From a checkpoint of a small multi-label audio tagger: layers 10.
Rows from block 6 of a small multi-label audio tagger, named by matrix and row number. Rows with one number belong to one neuron. Each number is 500 + 25 x the weight over its row's rms, rounded and kept within 0 to 999. All counts start at 0. Numbers have three digits each. After the name is the row's rms in percent of the matrix's.
After each neuron's rows are labels from the 100 clips, of 14976, where the neuron reaches its highest value: "peak on" is the class under the peak. Only what is clearly more common there than usual is listed. The data: synthesized solo parts of chorales (CocoChorales). In brackets: how many of the 100.
# fc1: MLP up (model.blocks.6.mlp.fc1.weight, 1024x256), inputs 86-171
# fc2: MLP down (model.blocks.6.mlp.fc2.weight, 256x1024, transposed), outputs 86-171

fc1.415 040:494546513513521481518475495503541526563525493514452514494521451488506494424480442512508492487487524459487500499512516505551491474616494466493491512506515497473478513477491518509520520513467495524520548543475439534494497505459520497557503470495543469487504504
fc2.415 034:506484534517487498535500508478506493502483523510538491494520425484519501494552503493460560542497503475504489538498500502519539468521449499518527508475529493481499499498554500493515501455478478505483500540507508526469479514529501500505509521462528453489530483
peak on: C#5 (37); C5 (26)

fc1.734 082:489534487473495466528510510508484509471473490516503490523504504488506469542493505504515502465527532505500455483479517532501515519522500531505512487495538496533503505545517484527521494480468493525463506485495508519491453496498500474520440510503508511505518476
fc2.734 071:467490471534519525472477488486523475474488485486514518472492539529513480507516501478485481529519483467440463488512507504532427528490459486476504474491500518497505541504498495480465558470499493501492520491520530478520506521541479477519486479510483491491487501
peak on: B3 (38); C#4 (25)

fc1.147 090:526482497509501492518482515512492458511499493482461528509526524488508531486494499493459514475522502483560483502573478465504499503475486502499498477490529537575486458526537507536510486501477504483473533506551493525475552473501505518561513506478506507520495492
fc2.147 082:518487517506501515474490497492475495519484511483484490511508449454501533506483501513484507505522480493510496515512489473494473523522504468499539528517509473508471489507482515486511429456498532467531491454498502508462505512528475472513540501498533495489509494
peak on: F#4 (53)

fc1.688 137:477551504507519491513509494543512515512513468606475538509488519505505502511502498501478509494496512481519493520510534487490515481575507479483498493527497488502481499512507498544531478456465498525436524530498515535486499490498492541507476471497526491492518514
fc2.688 135:482524527468507497470448490507499477472469471498507480489516459517496498501518502505504483499502492491445471483491485532490499530482512501482487470497488487503497495496495547491463487470524495512522512555526481522492471493539486515501526496506496456515503498
peak on: G3 (38)

fc1.342 050:487488475501501517497510492507481557480522497542521508507531471514501510520519563467503500478497477488534503486493495493523539488546511547535530501507503522507509485511511514531509512493440493488408508507489502544478512494494506452496480486480497487503531517
fc2.342 048:508502537484494512475491516485491526391489491492488466464483472492508445506523474515533504438488467501481508522445514464519568500465483505528514474472487511465477492497496529509526518493496466502523537499497482511520508500527504464495516515464502453512511501
peak on: F#3 (30)

fc1.168 038:496540488489521484488515511482488491499493492555501495480467481524484527428543479503496525455527523484549482560511498514515529498592541498494517512490518499500529462483499518500494478531437498493497526528484485527477502467497501487574514506499501483515505541
fc2.168 036:512499463493519505490544500489475478491511476487493501490505501512494510509516511515509499488500491500490512534484504506526594560514415508450520521490514497479486511491499511498501540514487507471472515512517475501506478508522499445476502524438501473502518492
peak on: F#3 (28)

fc1.192 105:507531499510528502512496517520508530499499475502440526527532457488513513542505545503517496504508518478520482435514481509466466493494510484538511500490513507534500478578489520505534495491511514506476504534485530517468478553487484515489489527521515466511530472
fc2.192 087:508511507521513491467467524508505473497500495496530525544534466477498475501468510489490525506528453479448509498460500521473560489504476471468479507496453451480569486494507503477478485519459515537523523510484490532532519507455503559542505508564482485516524520
peak on: G3 (26)

fc1.0 112:506559484484531554501549493515509538506520465539523532493479505529503534499524568489515497492528505494487519485510565496480476504438513489495473531514507477532480441497486495522487519489464495489450492495479487503471476464475507507494464496487489496478551534
fc2.0 105:483513475499491496503463544520482494471521501493493495517497537472487477489507483504506531503527480470488518513506502500495542508485468524499475533518506491501504484473487536512491501515488471534494479495524476537532528486508488507498469507505483467520432497
peak on: A#3 (40)

fc1.216 173:462493514505492510515514511506503536507540456470476498558508494534480494469483465478527516492537551474505495426471483452451477502507512494439490511507556502517487513487528481487548472475468488463483503483478466509518494480462507438524507478482506507512517497
fc2.216 195:499499533483504513482512453492476534524505461477519505531506470470497504497466490484509564491558515490562528499539460468480437503539510481550521519532565541490527494497496511512541471527493521470492488508504522483466483494480486552516485486492526514486508470
peak on: B4 (71)

fc1.559 033:503482522511515488500498544483504519521519485491517515510502484495525470468493460481515502449530507506534449450511488511518485520557495492558492486485547530508502502502507487459512492489444514520502533459519466476478493470493476504487442487438516512492473528
fc2.559 029:480486517502534504457511516493508492506501473502479493477507496492511514499490506466482517542508502493505496500485456498502455537500538463496460545475472525537496486518491508487537532515503495451468497509490525524459501507507469499482506491501506473498459486
peak on: C#5 (28)

fc1.264 038:505500489498517469500529497507503501534478488469512487542508511498491503448505509491503484490503505479479500482480499518515505504547516460474517483517509508480497448471517459492532502539489508488470523492505518527505543482480503502546487527522518510513527515
fc2.264 031:520476471513476478515515506480489471526490471487481522493509427482505512485498485499448551451530499529452480516513483536514550473516484469512533500489450506506519486500526500499525480480499503490538468542556492525515469475518489474455519495480544492524524491
peak on: B3 (30)

fc1.21 091:508484475549483549509485460545498489497499474585457455573482471524496466468486500476492504505513513483545496478453466446494519500532505473498474490498546497495482481501505503511489494505481488451487506508489541546474488496510506465553532496513525475537515470
fc2.21 093:494508515506553456494435491536484458467478442485474502498521423503501511509530501525492535481508550492478508514504472478531515495486458513463497508517498520495504473494497521509501517483494481450507393480470489529502509517495461502524510507453504501491496500
peak on: B3 (26)

fc1.348 036:486465496490510463493518520497504506530499481588540506525504497487507488556500509507487512475511476507491512541524538489545473498523531483534502493516522482516502467481434505529509482521506498512488490484523463515500479471490500471517427527515518521486491492
fc2.348 032:514475522497501492489508529504496412518495505477480466495502477497540503493480475493488546484519485466404519500506526552554479561471507474524470514492474533521491460499470478499470484465480467481494530518500514513467503547464453553497490486458467493515491496
peak on: B3 (33)

fc1.221 123:484477492488547505493495523504522497528485509494542537541500497486490491609520516491506501478493449514479449531466496495536525490560524513511511489510499472542522483602497507506518481509498519518467501508499492512506548457475495537541483495465528506489494533
fc2.221 120:475480419553537476499509524492524469514515505483548490509541496499507468506493508485489519499498496501493486525444505476527528487536513470461496506485512472494480492478512495462504459504476475517457493543532493502563502492532529461466504503489513486496501505
peak on: C4 (30); B3 (28)

fc1.649 187:500500492495511522489491519494510471521510465526512512543494486483486475530519442481491499473518471485492479507483524484516512500553522477524505460485527492488488480515496490527549462495461501518440550510515476493497520504488509527528515512483498482494507488
fc2.649 217:491484485526522501475423508488492537521486461478475488482478432508505465504470490463478487527478514483551460486519499504487496560574521506518506512490500498513457498519507533489507517480485479494517505518487504526479477508514466544494502493484505509514473501
peak on: B3 (54)

fc1.589 061:512472443494492500491483512494522483495462474504508515502501513489503497519508512502502489486521449486534490516503526476530494519510542473587504504532538525508491559489462542502528492482454496483489537512518523527476470463506495545479536529517487488501401463
fc2.589 058:487520508514523514522502516481478446501519506498532492556483522536521471494536497506500514494455515474534529474500496542503565528446531517516487552474499493547496494495479505480472540546519500432528580554538497501458502489522468475519501478498500470495451509
peak on: B3 (38); C4 (26)

fc1.515 203:501506497478510476477477502470512468532482479503519519526492436473507521572507469499487485478515440476501460542528530493495498504511506490507485486483532471491493480549479519505542460508470492534451503516532523495470502518477500508501477519491485499490526533
fc2.515 218:491503551500489503485513527511510495476508515519508474491488491499512443499460479500486488425484441494497452536485497530531513495522503492456460499444515492496459499484497501484508477496519486497531545446500508460460486527496518549535483498522508466470498493
peak on: C4 (56)

fc1.478 046:491521498494494501466509509492479571512492465543493487489530477523493496541494503491539496517512528481524517520517498533476522481580489508509459495489494515530498506495489515525573490493483508486461552516532550541489533469471506516558518508496506519494527562
fc2.478 039:515489501483500494479473521502497489503497493487501511511509454501512504495503482518528451516512490510485556513509506464516546488531493510499547523477480483477450455502545536486465504507477530460487516493504482489488510483531529481528508495442538473527512504
peak on: F#3 (29)

fc1.450 160:504463519498484508490495472472509473553489491433548496483510508472469502583530498503509493501480473493514518503522500507512485498514511503506516480529479491502493493475490538517525518492503512512465474497513491513469501506469491472493483525466489511469499453
fc2.450 159:484499482478541505525544502493527465482513494497508517444507572504514545496498489516476515512491505509558515509532524523499532442450543471453504476523562509523523497485491475505495504543495483519481471487500498461569489534485518527460476497509512457496496519
peak on: G5 (51)

fc1.746 046:491562507514510550508510524486516484508477497607502511523477534488512497519483510461524499497453493483542477432508483525486525497509545503496514483529545476558478505501526478473494470522510495486486525451468526519495519498494522537511528506469512502517478457
fc2.746 038:456521496511481487526489510512479476457516480518485475536502432490506509496516487502495546485490455475509516478500478514499424440500455530495488540555496518515477519497508525494490532481528498517530482501467502504484502495516483472487505499498532497534491488
peak on: A#3 (29)

fc1.31 097:501479471496485540485502506498484541507528496516478508536511486498481498479489495504518508481528507504529466479502478510498430517540485498452512512477535509514473497525505443497528471470490509514495518485469508484502460526505485505514485502493500514480453508
fc2.31 075:483516527473509500494477479500497523493506442453503502543472552526499521491461471499476503517482520493562500485471489510493450594513493473493520501519489495514485495502511505499509529543497487520528491518466488519491465521477461543541509485527500458508584511
peak on: B4 (25)

fc1.615 167:504475518503493490520471477504512448541490461518565531518524541475503501536490470483472475495490467475523496551485522481507495491532487474475510507516535489507465461494499507514556502458432520539481488514504516517461479555469494506511435493488511458488477497
fc2.615 175:476489517485507511521518475462536474521492512481481495575471510491497484505483482493488464503445480511458513496523504502484554544480512503501484495473481440503513522519516494496476468506479473545486531501508494492533504503539515494449507506487477551492436494
peak on: C4 (48)

fc1.653 077:510507511491489492513486494496510541526491521583543495513492450478508530586546444492538495492473485514481515505514490499534483500460525501544527483537494522507487517505492522494511487480453513493484488509498517507490502531491465516476457463482503499490530500
fc2.653 061:517519511491495491493512498504513453517492508534504498511475503465504479508481503483524467509549445496537493543511518482498456501527550480441460517511529465533500520510497505493523500472479503538462526441515509490528494526516544485489483501509473493490461498
peak on: C4 (46); C#4 (26)

fc1.751 040:489493449482489476496465484474526500490507524541494504482507485493507479405480504515495518486447475508484489553503495504537515489540498457543515463516530496491529482517489534546511501481445502567488522547494455508452486502471498520498497528460511484503525465
fc2.751 031:498497472514526479482498521478502497526517514484506505532532452503518480479543470505461550503461511482475478478449509484501541514503546492469513520507475509508518489510511510470477527537467479483510514422501474498503517514525503521475502469476505460517475492
peak on: G3 (32)

fc1.275 112:482503489499531503505514472491495521511501506534522497506477468510511491519511498469502507484510467482540494514468505472526467489581502476534505468510516508501498450510530495512547507505434525532499530513522510527491419487473500526492526507482501483501486492
fc2.275 117:517500482530508525531468523521510547475496501474477500494518431494478437495533483489517495528498450492461483552544510493535544491480514533518468542503506525499502482525491510503470533494512511547522479484501488519548482457501467495495481537475509439498491506
peak on: D4 (43)

fc1.169 053:491511490477475482475512511493487448516482474533506504518503497513495431530511508473492512492519464478515461466481502459534496504541501492463499491485506499510487538492472513508487526518489522496438565514536454520490535465506471501527499489484487508500501402
fc2.169 047:493485478532524493513463566499501514471489496497516491467499485494504472480500492506470550474522495517490507502479475533521523520495525500539481530473520501525474494477513502506494467485535483485493564521539504549443477502514480529493507480502529501532501509
peak on: C#5 (28)

fc1.357 087:475430523483505556512537513483504561494488508480521489529507518480488472556522452471499505506492465493538493488434511500507531495514504486464515495512516510472478519450552466523515503463451502517498520542516464525504589485501495489520532493500520509472499482
fc2.357 081:537487523457504464525504482531513499503491491489447507539479415474494497492479498509497531460465485505544517487528485507489557482520497446485542494507516491538465505528517495484509513484490516499528499468481483503452503524467461564532500473484514492500537492
peak on: C#5 (40); C5 (27)

fc1.244 047:528528496495504450535516456503523448554499504548553502492501449491503525555502455518479498480496467468517494526568510521541476486438485479493536491535511518545488510509510529513538493482466524517495461498516483480503498478492518533496496549491475536469504483
fc2.244 042:465485481531506486505494507503518498454507527486500460499466534497479471490487488505525489396470491494494502497502490516511529475498451497476492516509493499516487505499501470478461498498525510545557492529517518498492490532510505514522540502523472533474519550
peak on: C#4 (26)

fc1.74 082:536532515504514513502488493477518573504454479529508520541490483515503495529492461502454504490525481476516521509509488521493500524511553475441511495523529520553494500580520491506532496504487496510529505500497495476447461529555507511523513483499469500487500488
fc2.74 071:450502462477504520478536489496482526417502472511504474515475550468498486508471510506482453484548477473512475491470478513494497496517525490516464542462520435518496505502522492499485490494551478473540478481483528514462496476541482497506473491528488494507572513
peak on: C#4 (40)

fc1.274 194:522449513481499489505473520472518443544464496479530512495491518474471516584511451511494487496501482484528478571522524493512436510459501497501501492510519488514503482508483503498532489470495493492460478504508515474475503505467507486487472516502483512490519492
fc2.274 189:477513516535488516540486496522529538493528515502495471507492571484499527498474551504460509511505550486494445493491490522506484502439538477489472515495552473532513530517489466479505486502535501486492486507492506472505499520484503527509525502520462494494484533
peak on: G5 (28)

fc1.567 186:473587491491518534483493501510521528511502488607494508519479497510510521500503551465522479479491488475475497497479501505478506492571495515482486494485537463500513491530479489510492478506502466494478509510479527498470459555498493522504496495530490493492526493
fc2.567 190:488510476504509514466467494502500451433497496511490496500502500473509477499504497493513481491504536496532488508481476511480517504509479524511481516510496494488496469493479517494505442488551492543521518497499497553503492486530464515526517525519517471509502510
peak on: C4 (27)

fc1.195 037:506496460479495477493498491495496569516539524510505496519498544484486448448492490484475483510531491490559498448468501476460498499514483468480528493485514520529476495490507479507537471515477475484507527503519468515494494492465490520511479489481511500520464467
fc2.195 035:464484503534497499511490485496484495539469488495498503512471508501527498488522488479486504498466576503595506481527504490512507466550466471519501529525505511553503493539540510481511524443496521461511490535475521542462515550532487516512497482481508510480518477
peak on: F#4 (27)

fc1.665 181:533481502491504476501495472470522466555511502460497522506517510507470548528505476505507510496482476478506510536517547500515453482520501449502533499540504501497498519516505502503542500488447524498481478516520536504488540529459493482515462510480522493480517522
fc2.665 196:507482537443478528539536508463488481525537550509528507472495507520510537506488482522516524517464549475486473525505529508512569508530484488478502492439499485471532528498490493518526478503502504526519526540491529472512520515502559525567492489518457512501447497
peak on: G5 (44); F#5 (27)

fc1.529 032:503477474504513482537500510515516549516505489484465510472496546508491478439506503499490523512512519472496474487536450530506506526602494492442508504477540513498478521482502510532531488485461496532435536536497503495501516515475515480542533491487475499493498480
fc2.529 029:517504491540460482492487548483500525504497467485479505553495461529522468497461486516492528509501543488560474492497500512474514512506421490522519501517526525484480476496494513477523521498490498457480511500497490567466486477540490529550482488467502464486512477
peak on: C#5 (27); B3 (25)

fc1.210 089:498528511496485535524520501532514509490542498468493527498499466529507511443504495496504515515502523491504477484469497450454499521520513522467506509496523522574501502546518477496497529502510500492497478483532489509469484508474478491487503457477471490531550512
fc2.210 083:479493512525522473485504504516467455498506464511467512514497510493480472500500501493551485565525507493458508514506495488498516469484516480509506525524480520511476516491522519503516545502493506511487547513464519507459484499509520490543491492542515515491514516
peak on: B4 (57)

fc1.38 119:498482464527448465505526509512494508496498466516463506535516484511482462511502543491506513503519526495539511466485489485457508505502524500470518487518529537568485507517510463485476482524517506466504505510506494504486500531460502470559517489481506492518561462
fc2.38 125:524480499496496492480486516508503518463485492469502454494525496516511471512516491503496532531468475474445488506508526488498488439536480515519516476493486516502511507512511503500505534498468507448497485495511510527506508498518482496537537504473527496505471501
peak on: F#4 (43)

fc1.317 039:510535478497490556496491525484485509494492498512503483565559447502478523436510532489482504510500500488482538472489504500511502488606518510465514502478522507523504493558491489534528497514446496481455512524512580526478528444490523456524509497504490503494495526
fc2.317 034:513483488494495481530477509505474463529487524489502507492468485511490452495552512510493476568489492511497487528521506493505522476480464501471540549536520496482502483498489498493466501486498521448501546526526484511521496480518491467487500496487525495494576488
peak on: G#4 (32)

fc1.421 047:498525515480531459491504503501482489515526477516508478508540489544476497521513507491492510495494562502515514479505496483520521497551535518475506487498484519520469507450525477481529484483436486511444524512454534508478517520480505502522473512496505488512551541
fc2.421 041:532505474504554501479528520487521493462499495505493520475457458541506477495518479506557484503517463540480512535463494499520552456483497494504535515519479482516485482477538518475487541509481514474467444493491487515480488460519517504531501484488511420505518484
peak on: F#3 (27)

fc1.339 236:502546499491506518499504475508532468535461489520548536513487517525503523576514477490505489484510488476507489554529540491488462500516532506484502518530552490520496515524492530528584487462496507512435512502499560508475454543466501519510464502487487501488511505
fc2.339 226:519516513540522499485511492509494482508541490512492485475460523502498511492543528523491472507494494503439513483461503546495460516431519537485472503517476467484531503481501499487489503549479468529503517519459491510537521507505534542471502525518472454497492509
peak on: A#3 (31); C4 (31)

fc1.572 099:486503520479521455508541549528484503514532500502554506573496463489480495523499468508498512493523537495545507502505499496500502524473493550491489485496471526531456512490520486480493475517516472520527483463507519520513493471478540514512513513469499511503502500
fc2.572 089:463494467504489487503472518475478528524492515469450550535534504508509509496502494514536514501534512497582474498501514472506459456496532489508490483497488547523483492529497498496508498456533512499452518417482527517482511502498467481490510521526490535489506512
peak on: F#4 (54)

fc1.753 097:548465487495518485506502527512469492531503510544546504574502495509488477522502461516491509498515472505498486445518527501480537520533519507488510510484499539477451521495512485474514503500516519512451516495535445501488474484501537479512543512489510493509502520
fc2.753 087:439491515546497492527483509535480440423493508509507506476457515497523488514477497498495464534500502501499483522522500515485487537510532474483518513521532473524458498511492508512492517469509524434474514468487505513469507490517489487500515511508494535519544498
peak on: F#4 (53)

fc1.557 076:502483489501507454497522491485496526488479473584485499517510472507485485489498520494511492487509563475569465469473554499499489505533497494452502488472522521460479513485493502468484487475494501532476529510511455484487546475487492507480507504487527497518516512
fc2.557 074:517472510504492500504497533506498499470494478506513523489494514523520478509503498512504523429520503526527465482483486500504552504479509465493472515536508526509474477528474515481481502496493515468473518518519489540467527483514484534513512484467532502505518494
peak on: C#5 (57)

fc1.290 136:502500526494496516513469492502504491515490476465547525475493494506493522573499493475512483469490491472536472563524493496475478504527486465495492481510492490520494500554497520478565504513492498542481474513494535470493481503501486544478440522482493484480464486
fc2.290 128:499504482558511509491512497493499515523490536487491496473516512487510471487482514501486511486449548514501461469487482490489532530506542521478481521488477453500533523503473510487541505514521477513496513559523507524475510512508532548524500506578458476522458517
peak on: C4 (51)

fc1.77 044:490536465542483475481497535494484488456480496480497496480463464504475442514494476501520519515522496472515497530508507496530498470494488497475524486484495499491487463517525497509535485549497489506496524525527471552511549509463469490492502496498513516510499470
fc2.77 042:549491445493478497521495510505504524458480475492499533514506493485489512500539497506478486500514468521529502525513487506486552556543465481521534528471520499498488495519493539488508496524524522495522528518496482487461503521521507492518534502458537512493498486
peak on: G#4 (26)

fc1.239 101:521547534491519491501542502529480550506524493590527523535465478504505479534526486490512490508525505463538489480500480490469507500485523478544510494490527496529471522472490464530529481512522538513498503498451522518493491474487490454532547499521503478553556512
fc2.239 103:513508475511499481482427478507508482486494484491499470511458454499506509504481501489499477555549529529481537525513493508485531513491485510562485533511529494504481493483517528508488504513547501470545557484458488524484500468507477467522493513519517536507542505
peak on: D4 (34)

fc1.748 079:502461511498521478486496531491496496527495481505557507490481457488492513540480465508502512485474498498540487513482514477525453513457515466534497498513505529532473507531494487504514450534558476540473537500499492481479537516496533520488512487491480530503462496
fc2.748 062:537493499576544503500520500494492524447488485486516458494494573475501502487484503497512508452503510481453482504489514475525477488500497528463478555466520513514489523481492472476503437536508510511468464503518538489533492529529487519477496515493519504482485497
peak on: C4 (38); C#4 (31)

fc1.222 039:494513477483484508495513512491491505468480495481484500486511485512489469562498482481504496499524569504493482526470519454496514490495511526414477482470473525481490486502538502481550484473537500510502531526510520522501495479493489490458536502490523489492480488
fc2.222 032:490485499486484498485507559502496515470478478502461508520507441503492516506511503504486524545532500499548474502466525532541546566507526503505494504442538512512490475520517523485537530461490504445532512493510488480500481496550498487512526486493504517489513492
peak on: C#5 (29)

fc1.744 085:513518501514498483523501516495519485506471460524516522501467467497511519479489519507524514485504476503528466489496500472495473488471512458495506500522502526519497520556522515505568529510515528538474479527489491490482535529513440460448493468458502497494463473
fc2.744 067:505533492463479510498472502524529539478516518521511542481510542536509510506476536508497465529488503505491464468480495538464489521497509531524464486451474506468507522471511468519473474485523481555501519480517480489484497509485526557481524487586485524495530532
peak on: C#4 (41)

fc1.203 041:484531526514466533489480500521499475456502466490500518509507507473496505500526506521510498491498490496489504490515465504529489483483470525510513525532492514531506509472505492511560489504441511498481483507486456518521545502483524509505464504483522496481515460
fc2.203 037:475492511502493523483549511485477513575511505521502512509536466526518487492537479494531520516481495498569469518461482535487424487535518478491488476468545544507530529534526507470489449514444503517503516482507518496485511553484510487488472481525488477496512482
peak on: G5 (42); G#5 (32)

fc1.134 070:471520489506479559508530491498533521498498447578520503543459461507518496529500544494518476508515547493511477538499487500478507498447499474483494488552478515517503492491514510520532514507528488513471485504473502495464484512507463492512505473470513515509520498
fc2.134 057:467508531499496506492514545495527491531492474541487489491489521504508500497498503503505513509564529501470443502475486471523523548561515520484505513525478494480542497483497500487510456512539492527513489452487499512487488507531497516496484503553489521505488510
peak on: C#4 (62)

fc1.629 040:491496486453487567515506478462488523513475486497495478474537518516508536564493542483489498487484503512484467484488532498478524486565499478473542513506476494514495482482496516497513492497481511513436509511508506533481515479492510477509516482477492492489493498
fc2.629 034:476509469487485503506542531530505522500494488469495477475509445526506501501524490481501464513496467513535493509482513497529528519522483509465523479488496527501486481505494500523525542482493503479484499509534489515491478467516486515477535506442545487505486503
peak on: F#3 (29)

fc1.263 054:493496499511493455515491491522485437502495480599453502551496485511479518480479536509492514486518554507496489436485459454449470504558495479530526495490493505501479532486488485489503486500502504511448505488510464489497557565477480524508472511443494532501491459
fc2.263 041:465485464518455522458492486515504492524482472503479490522521490480488533514484496501508498532545481478494500481450506506485442489534502460492510509513495501515489485525478497504553539482466494494535500507498498523462504497523485553509482523467496515497542473
peak on: B4 (77)

fc1.235 071:528497543468495530525487502515512508509496508490498520545496500512497494505477441511511511519515550489564485497514474477516504497571489506478498500527505516510472536486489483522490480520522523486487475503498483514496491529506489494493501496505488520515494451
fc2.235 060:477501561524517537510503476495513511432508518488491487447503504517502528500437510486480518538498507504475519484510509492459359500464507493459516533488493518510519495495510495483490527497526469510560513546461491492466515510462452521545518502490487506489560495
peak on: B4 (38); A4 (34)

fc1.635 045:459507495494497454504533483526483460505492511525503495539497435472480447461475458494533492487505516499507509520547532511480472504485516473530517501513491505509505495522529489497522490507517476493471501499490480493454473533496545488535527491468492506487492519
fc2.635 038:471494502498525473510481473470505489471493484494485505541503503496476496496512489535521458482537531488431477526494498475500487520488481484478458510504523525512483473521488493485525452440495489443497510468520504474493509526496474554498517516492497501503478509
peak on: C#4 (32)

fc1.294 154:539469514494520475484515505474491500551499505532536524517521489496485473554515517502494502529491514501525491494506534461516481506521514513497535488511498519546482489501506518518540500519475534496494484510529511548507480471445519468532521509476482519524563516
fc2.294 175:519488460514469486525494524473502490484481485479471495475495508461478511496490506531473533454518487474483522550529492488501576535454546488542523503524505505545495486513481475491467506511520526502504508489493506466577525506502481485479541511494488482497513501
peak on: D4 (59)

fc1.594 064:510513509494516474498518540481495555593460512571494519468506427526464481516501552490472512516491545478523521457514491502473500511505497484490522510507479485492441507538513488471526502529441502502477506543524507540529464445475497501499509453470540466509489494
fc2.594 056:508507464518509479512497476499514481472505502490502494512530440486496476488489486512508502553481485500398491484495512534531506488479482554485484511466497507484500496479482509503512576511484502467519486491511462522509468484506500454471535512494528462494539514
peak on: F#4 (52)

fc1.87 070:469539513476481499477514474507492517542499480500508522483552466517485461491502500495492514477518479481471505471512517492502470501570535507503551486512520515535479481483501511535544512459496501524486528530510512522501438486480499459534474490504500517522520493
fc2.87 058:509504449485490469493489511525486535518501512490491489504494445527506480505528496500474489527467481532549540505489502542470533516466452478536520524535509538482510488511524504475523553511492516496531473499501501499467476492502507457538494490461514471509497493
peak on: F#3 (26)

fc1.163 057:510493464501522541517484529530511501532481496492510510530484511478505473421489492522457494465478515515526460482493510463523490531487520492518507470496523508524519514544516483519528482493546508532505504537536483509482504456524515467518493496508492491489497464
fc2.163 050:501489469534491490496459523489488445478472504504518500474466511492517461510500482485464508532482490485553522504511482534493520495483394479438501499509540505522465504533490507500513518520498487468510507493486481492487495528529445496525492491503502506508437507
peak on: B3 (36); A#3 (27)

fc1.445 027:509527473512512461517537511511484575483514474553491493508503471502514494523499516482491515498456482514547527436423509499473516509517530481483526521503500558526493457501515473487498502484513506484513513531504503541529512499471482483464546481503533501504475501
fc2.445 025:487481475490489462489470512508514506510474518496493497467509461512474515511542470509517478555499530509542526501484534491513527485527457460503504504527476525510475499516496534496529524464492519478512491478499476494462489506469507493457508507497515485501518492
peak on: F#4 (36)

fc1.351 045:490506471508493577480527461498477565521512506532489504532496501507509474600519507472508500479525508515520551547487484475528517502451513460462521473495522510492471490505516513521536479513488523473453525542518540521501549459484495469502506536508506501504471454
fc2.351 039:502474478544492491505511495484498509501504503482479480476485516500515475505540488501497497511483472496446502505504512472510527490527483521503515504555517533470460503523521492516492500494501520453534421527488461484518478524477510395535523516514506433500518504
peak on: F#3 (25)

fc1.386 167:501517489508528499526501482532526517496490465552505494540517491492497466524499527503485498499499482496498531477481516510483504513520546489488518501486541469506506487534498504515516477484460477507457546499489517502502521557515500531507515466498494470496481496
fc2.386 171:505488530496523507479478561531521495468495475505487474565509479491507487497491497478507512478520533495529565470466491498492506464493525527491419516531484520491498523493486538502457520501469500495497528485496502531477500529555500552486501504554498488503507494
peak on: G3 (33)

fc1.311 125:535479488493500498522510513478494607530445483501470514521525527490510477506514502514500523526524534492513499507460489459499444520491503483446520508510531517534487506483514482489516488463503498491487491481496539500501510485480494457515528474488486514492558463
fc2.311 134:503493473500501496528476509481502460437485480469490512424509504502480504491468509489495555498487497511545518494509501508540460495478496501520486496505540521502469512496537489500506478506511512466532504487486501528503517522456479509498534496514501530488518511
peak on: G4 (52)

fc1.316 090:499535524528471460529543499495469511484508499504472478493494508490508487429489552495495507516540539484545526458479466473452492504464507513503493526527513529510519528474527472485523494518504502507498484518504524518485506550496485523529532468472514515489600486
fc2.316 075:527521497498470533497506505522515430514486504508505515441530472485484534501460521530507493524533476504473536519539514519531410480496460475529468503563519516493510458509492505503498503526486522526501491468473500491476511518465481510502494503497477496479497531
peak on: G4 (38)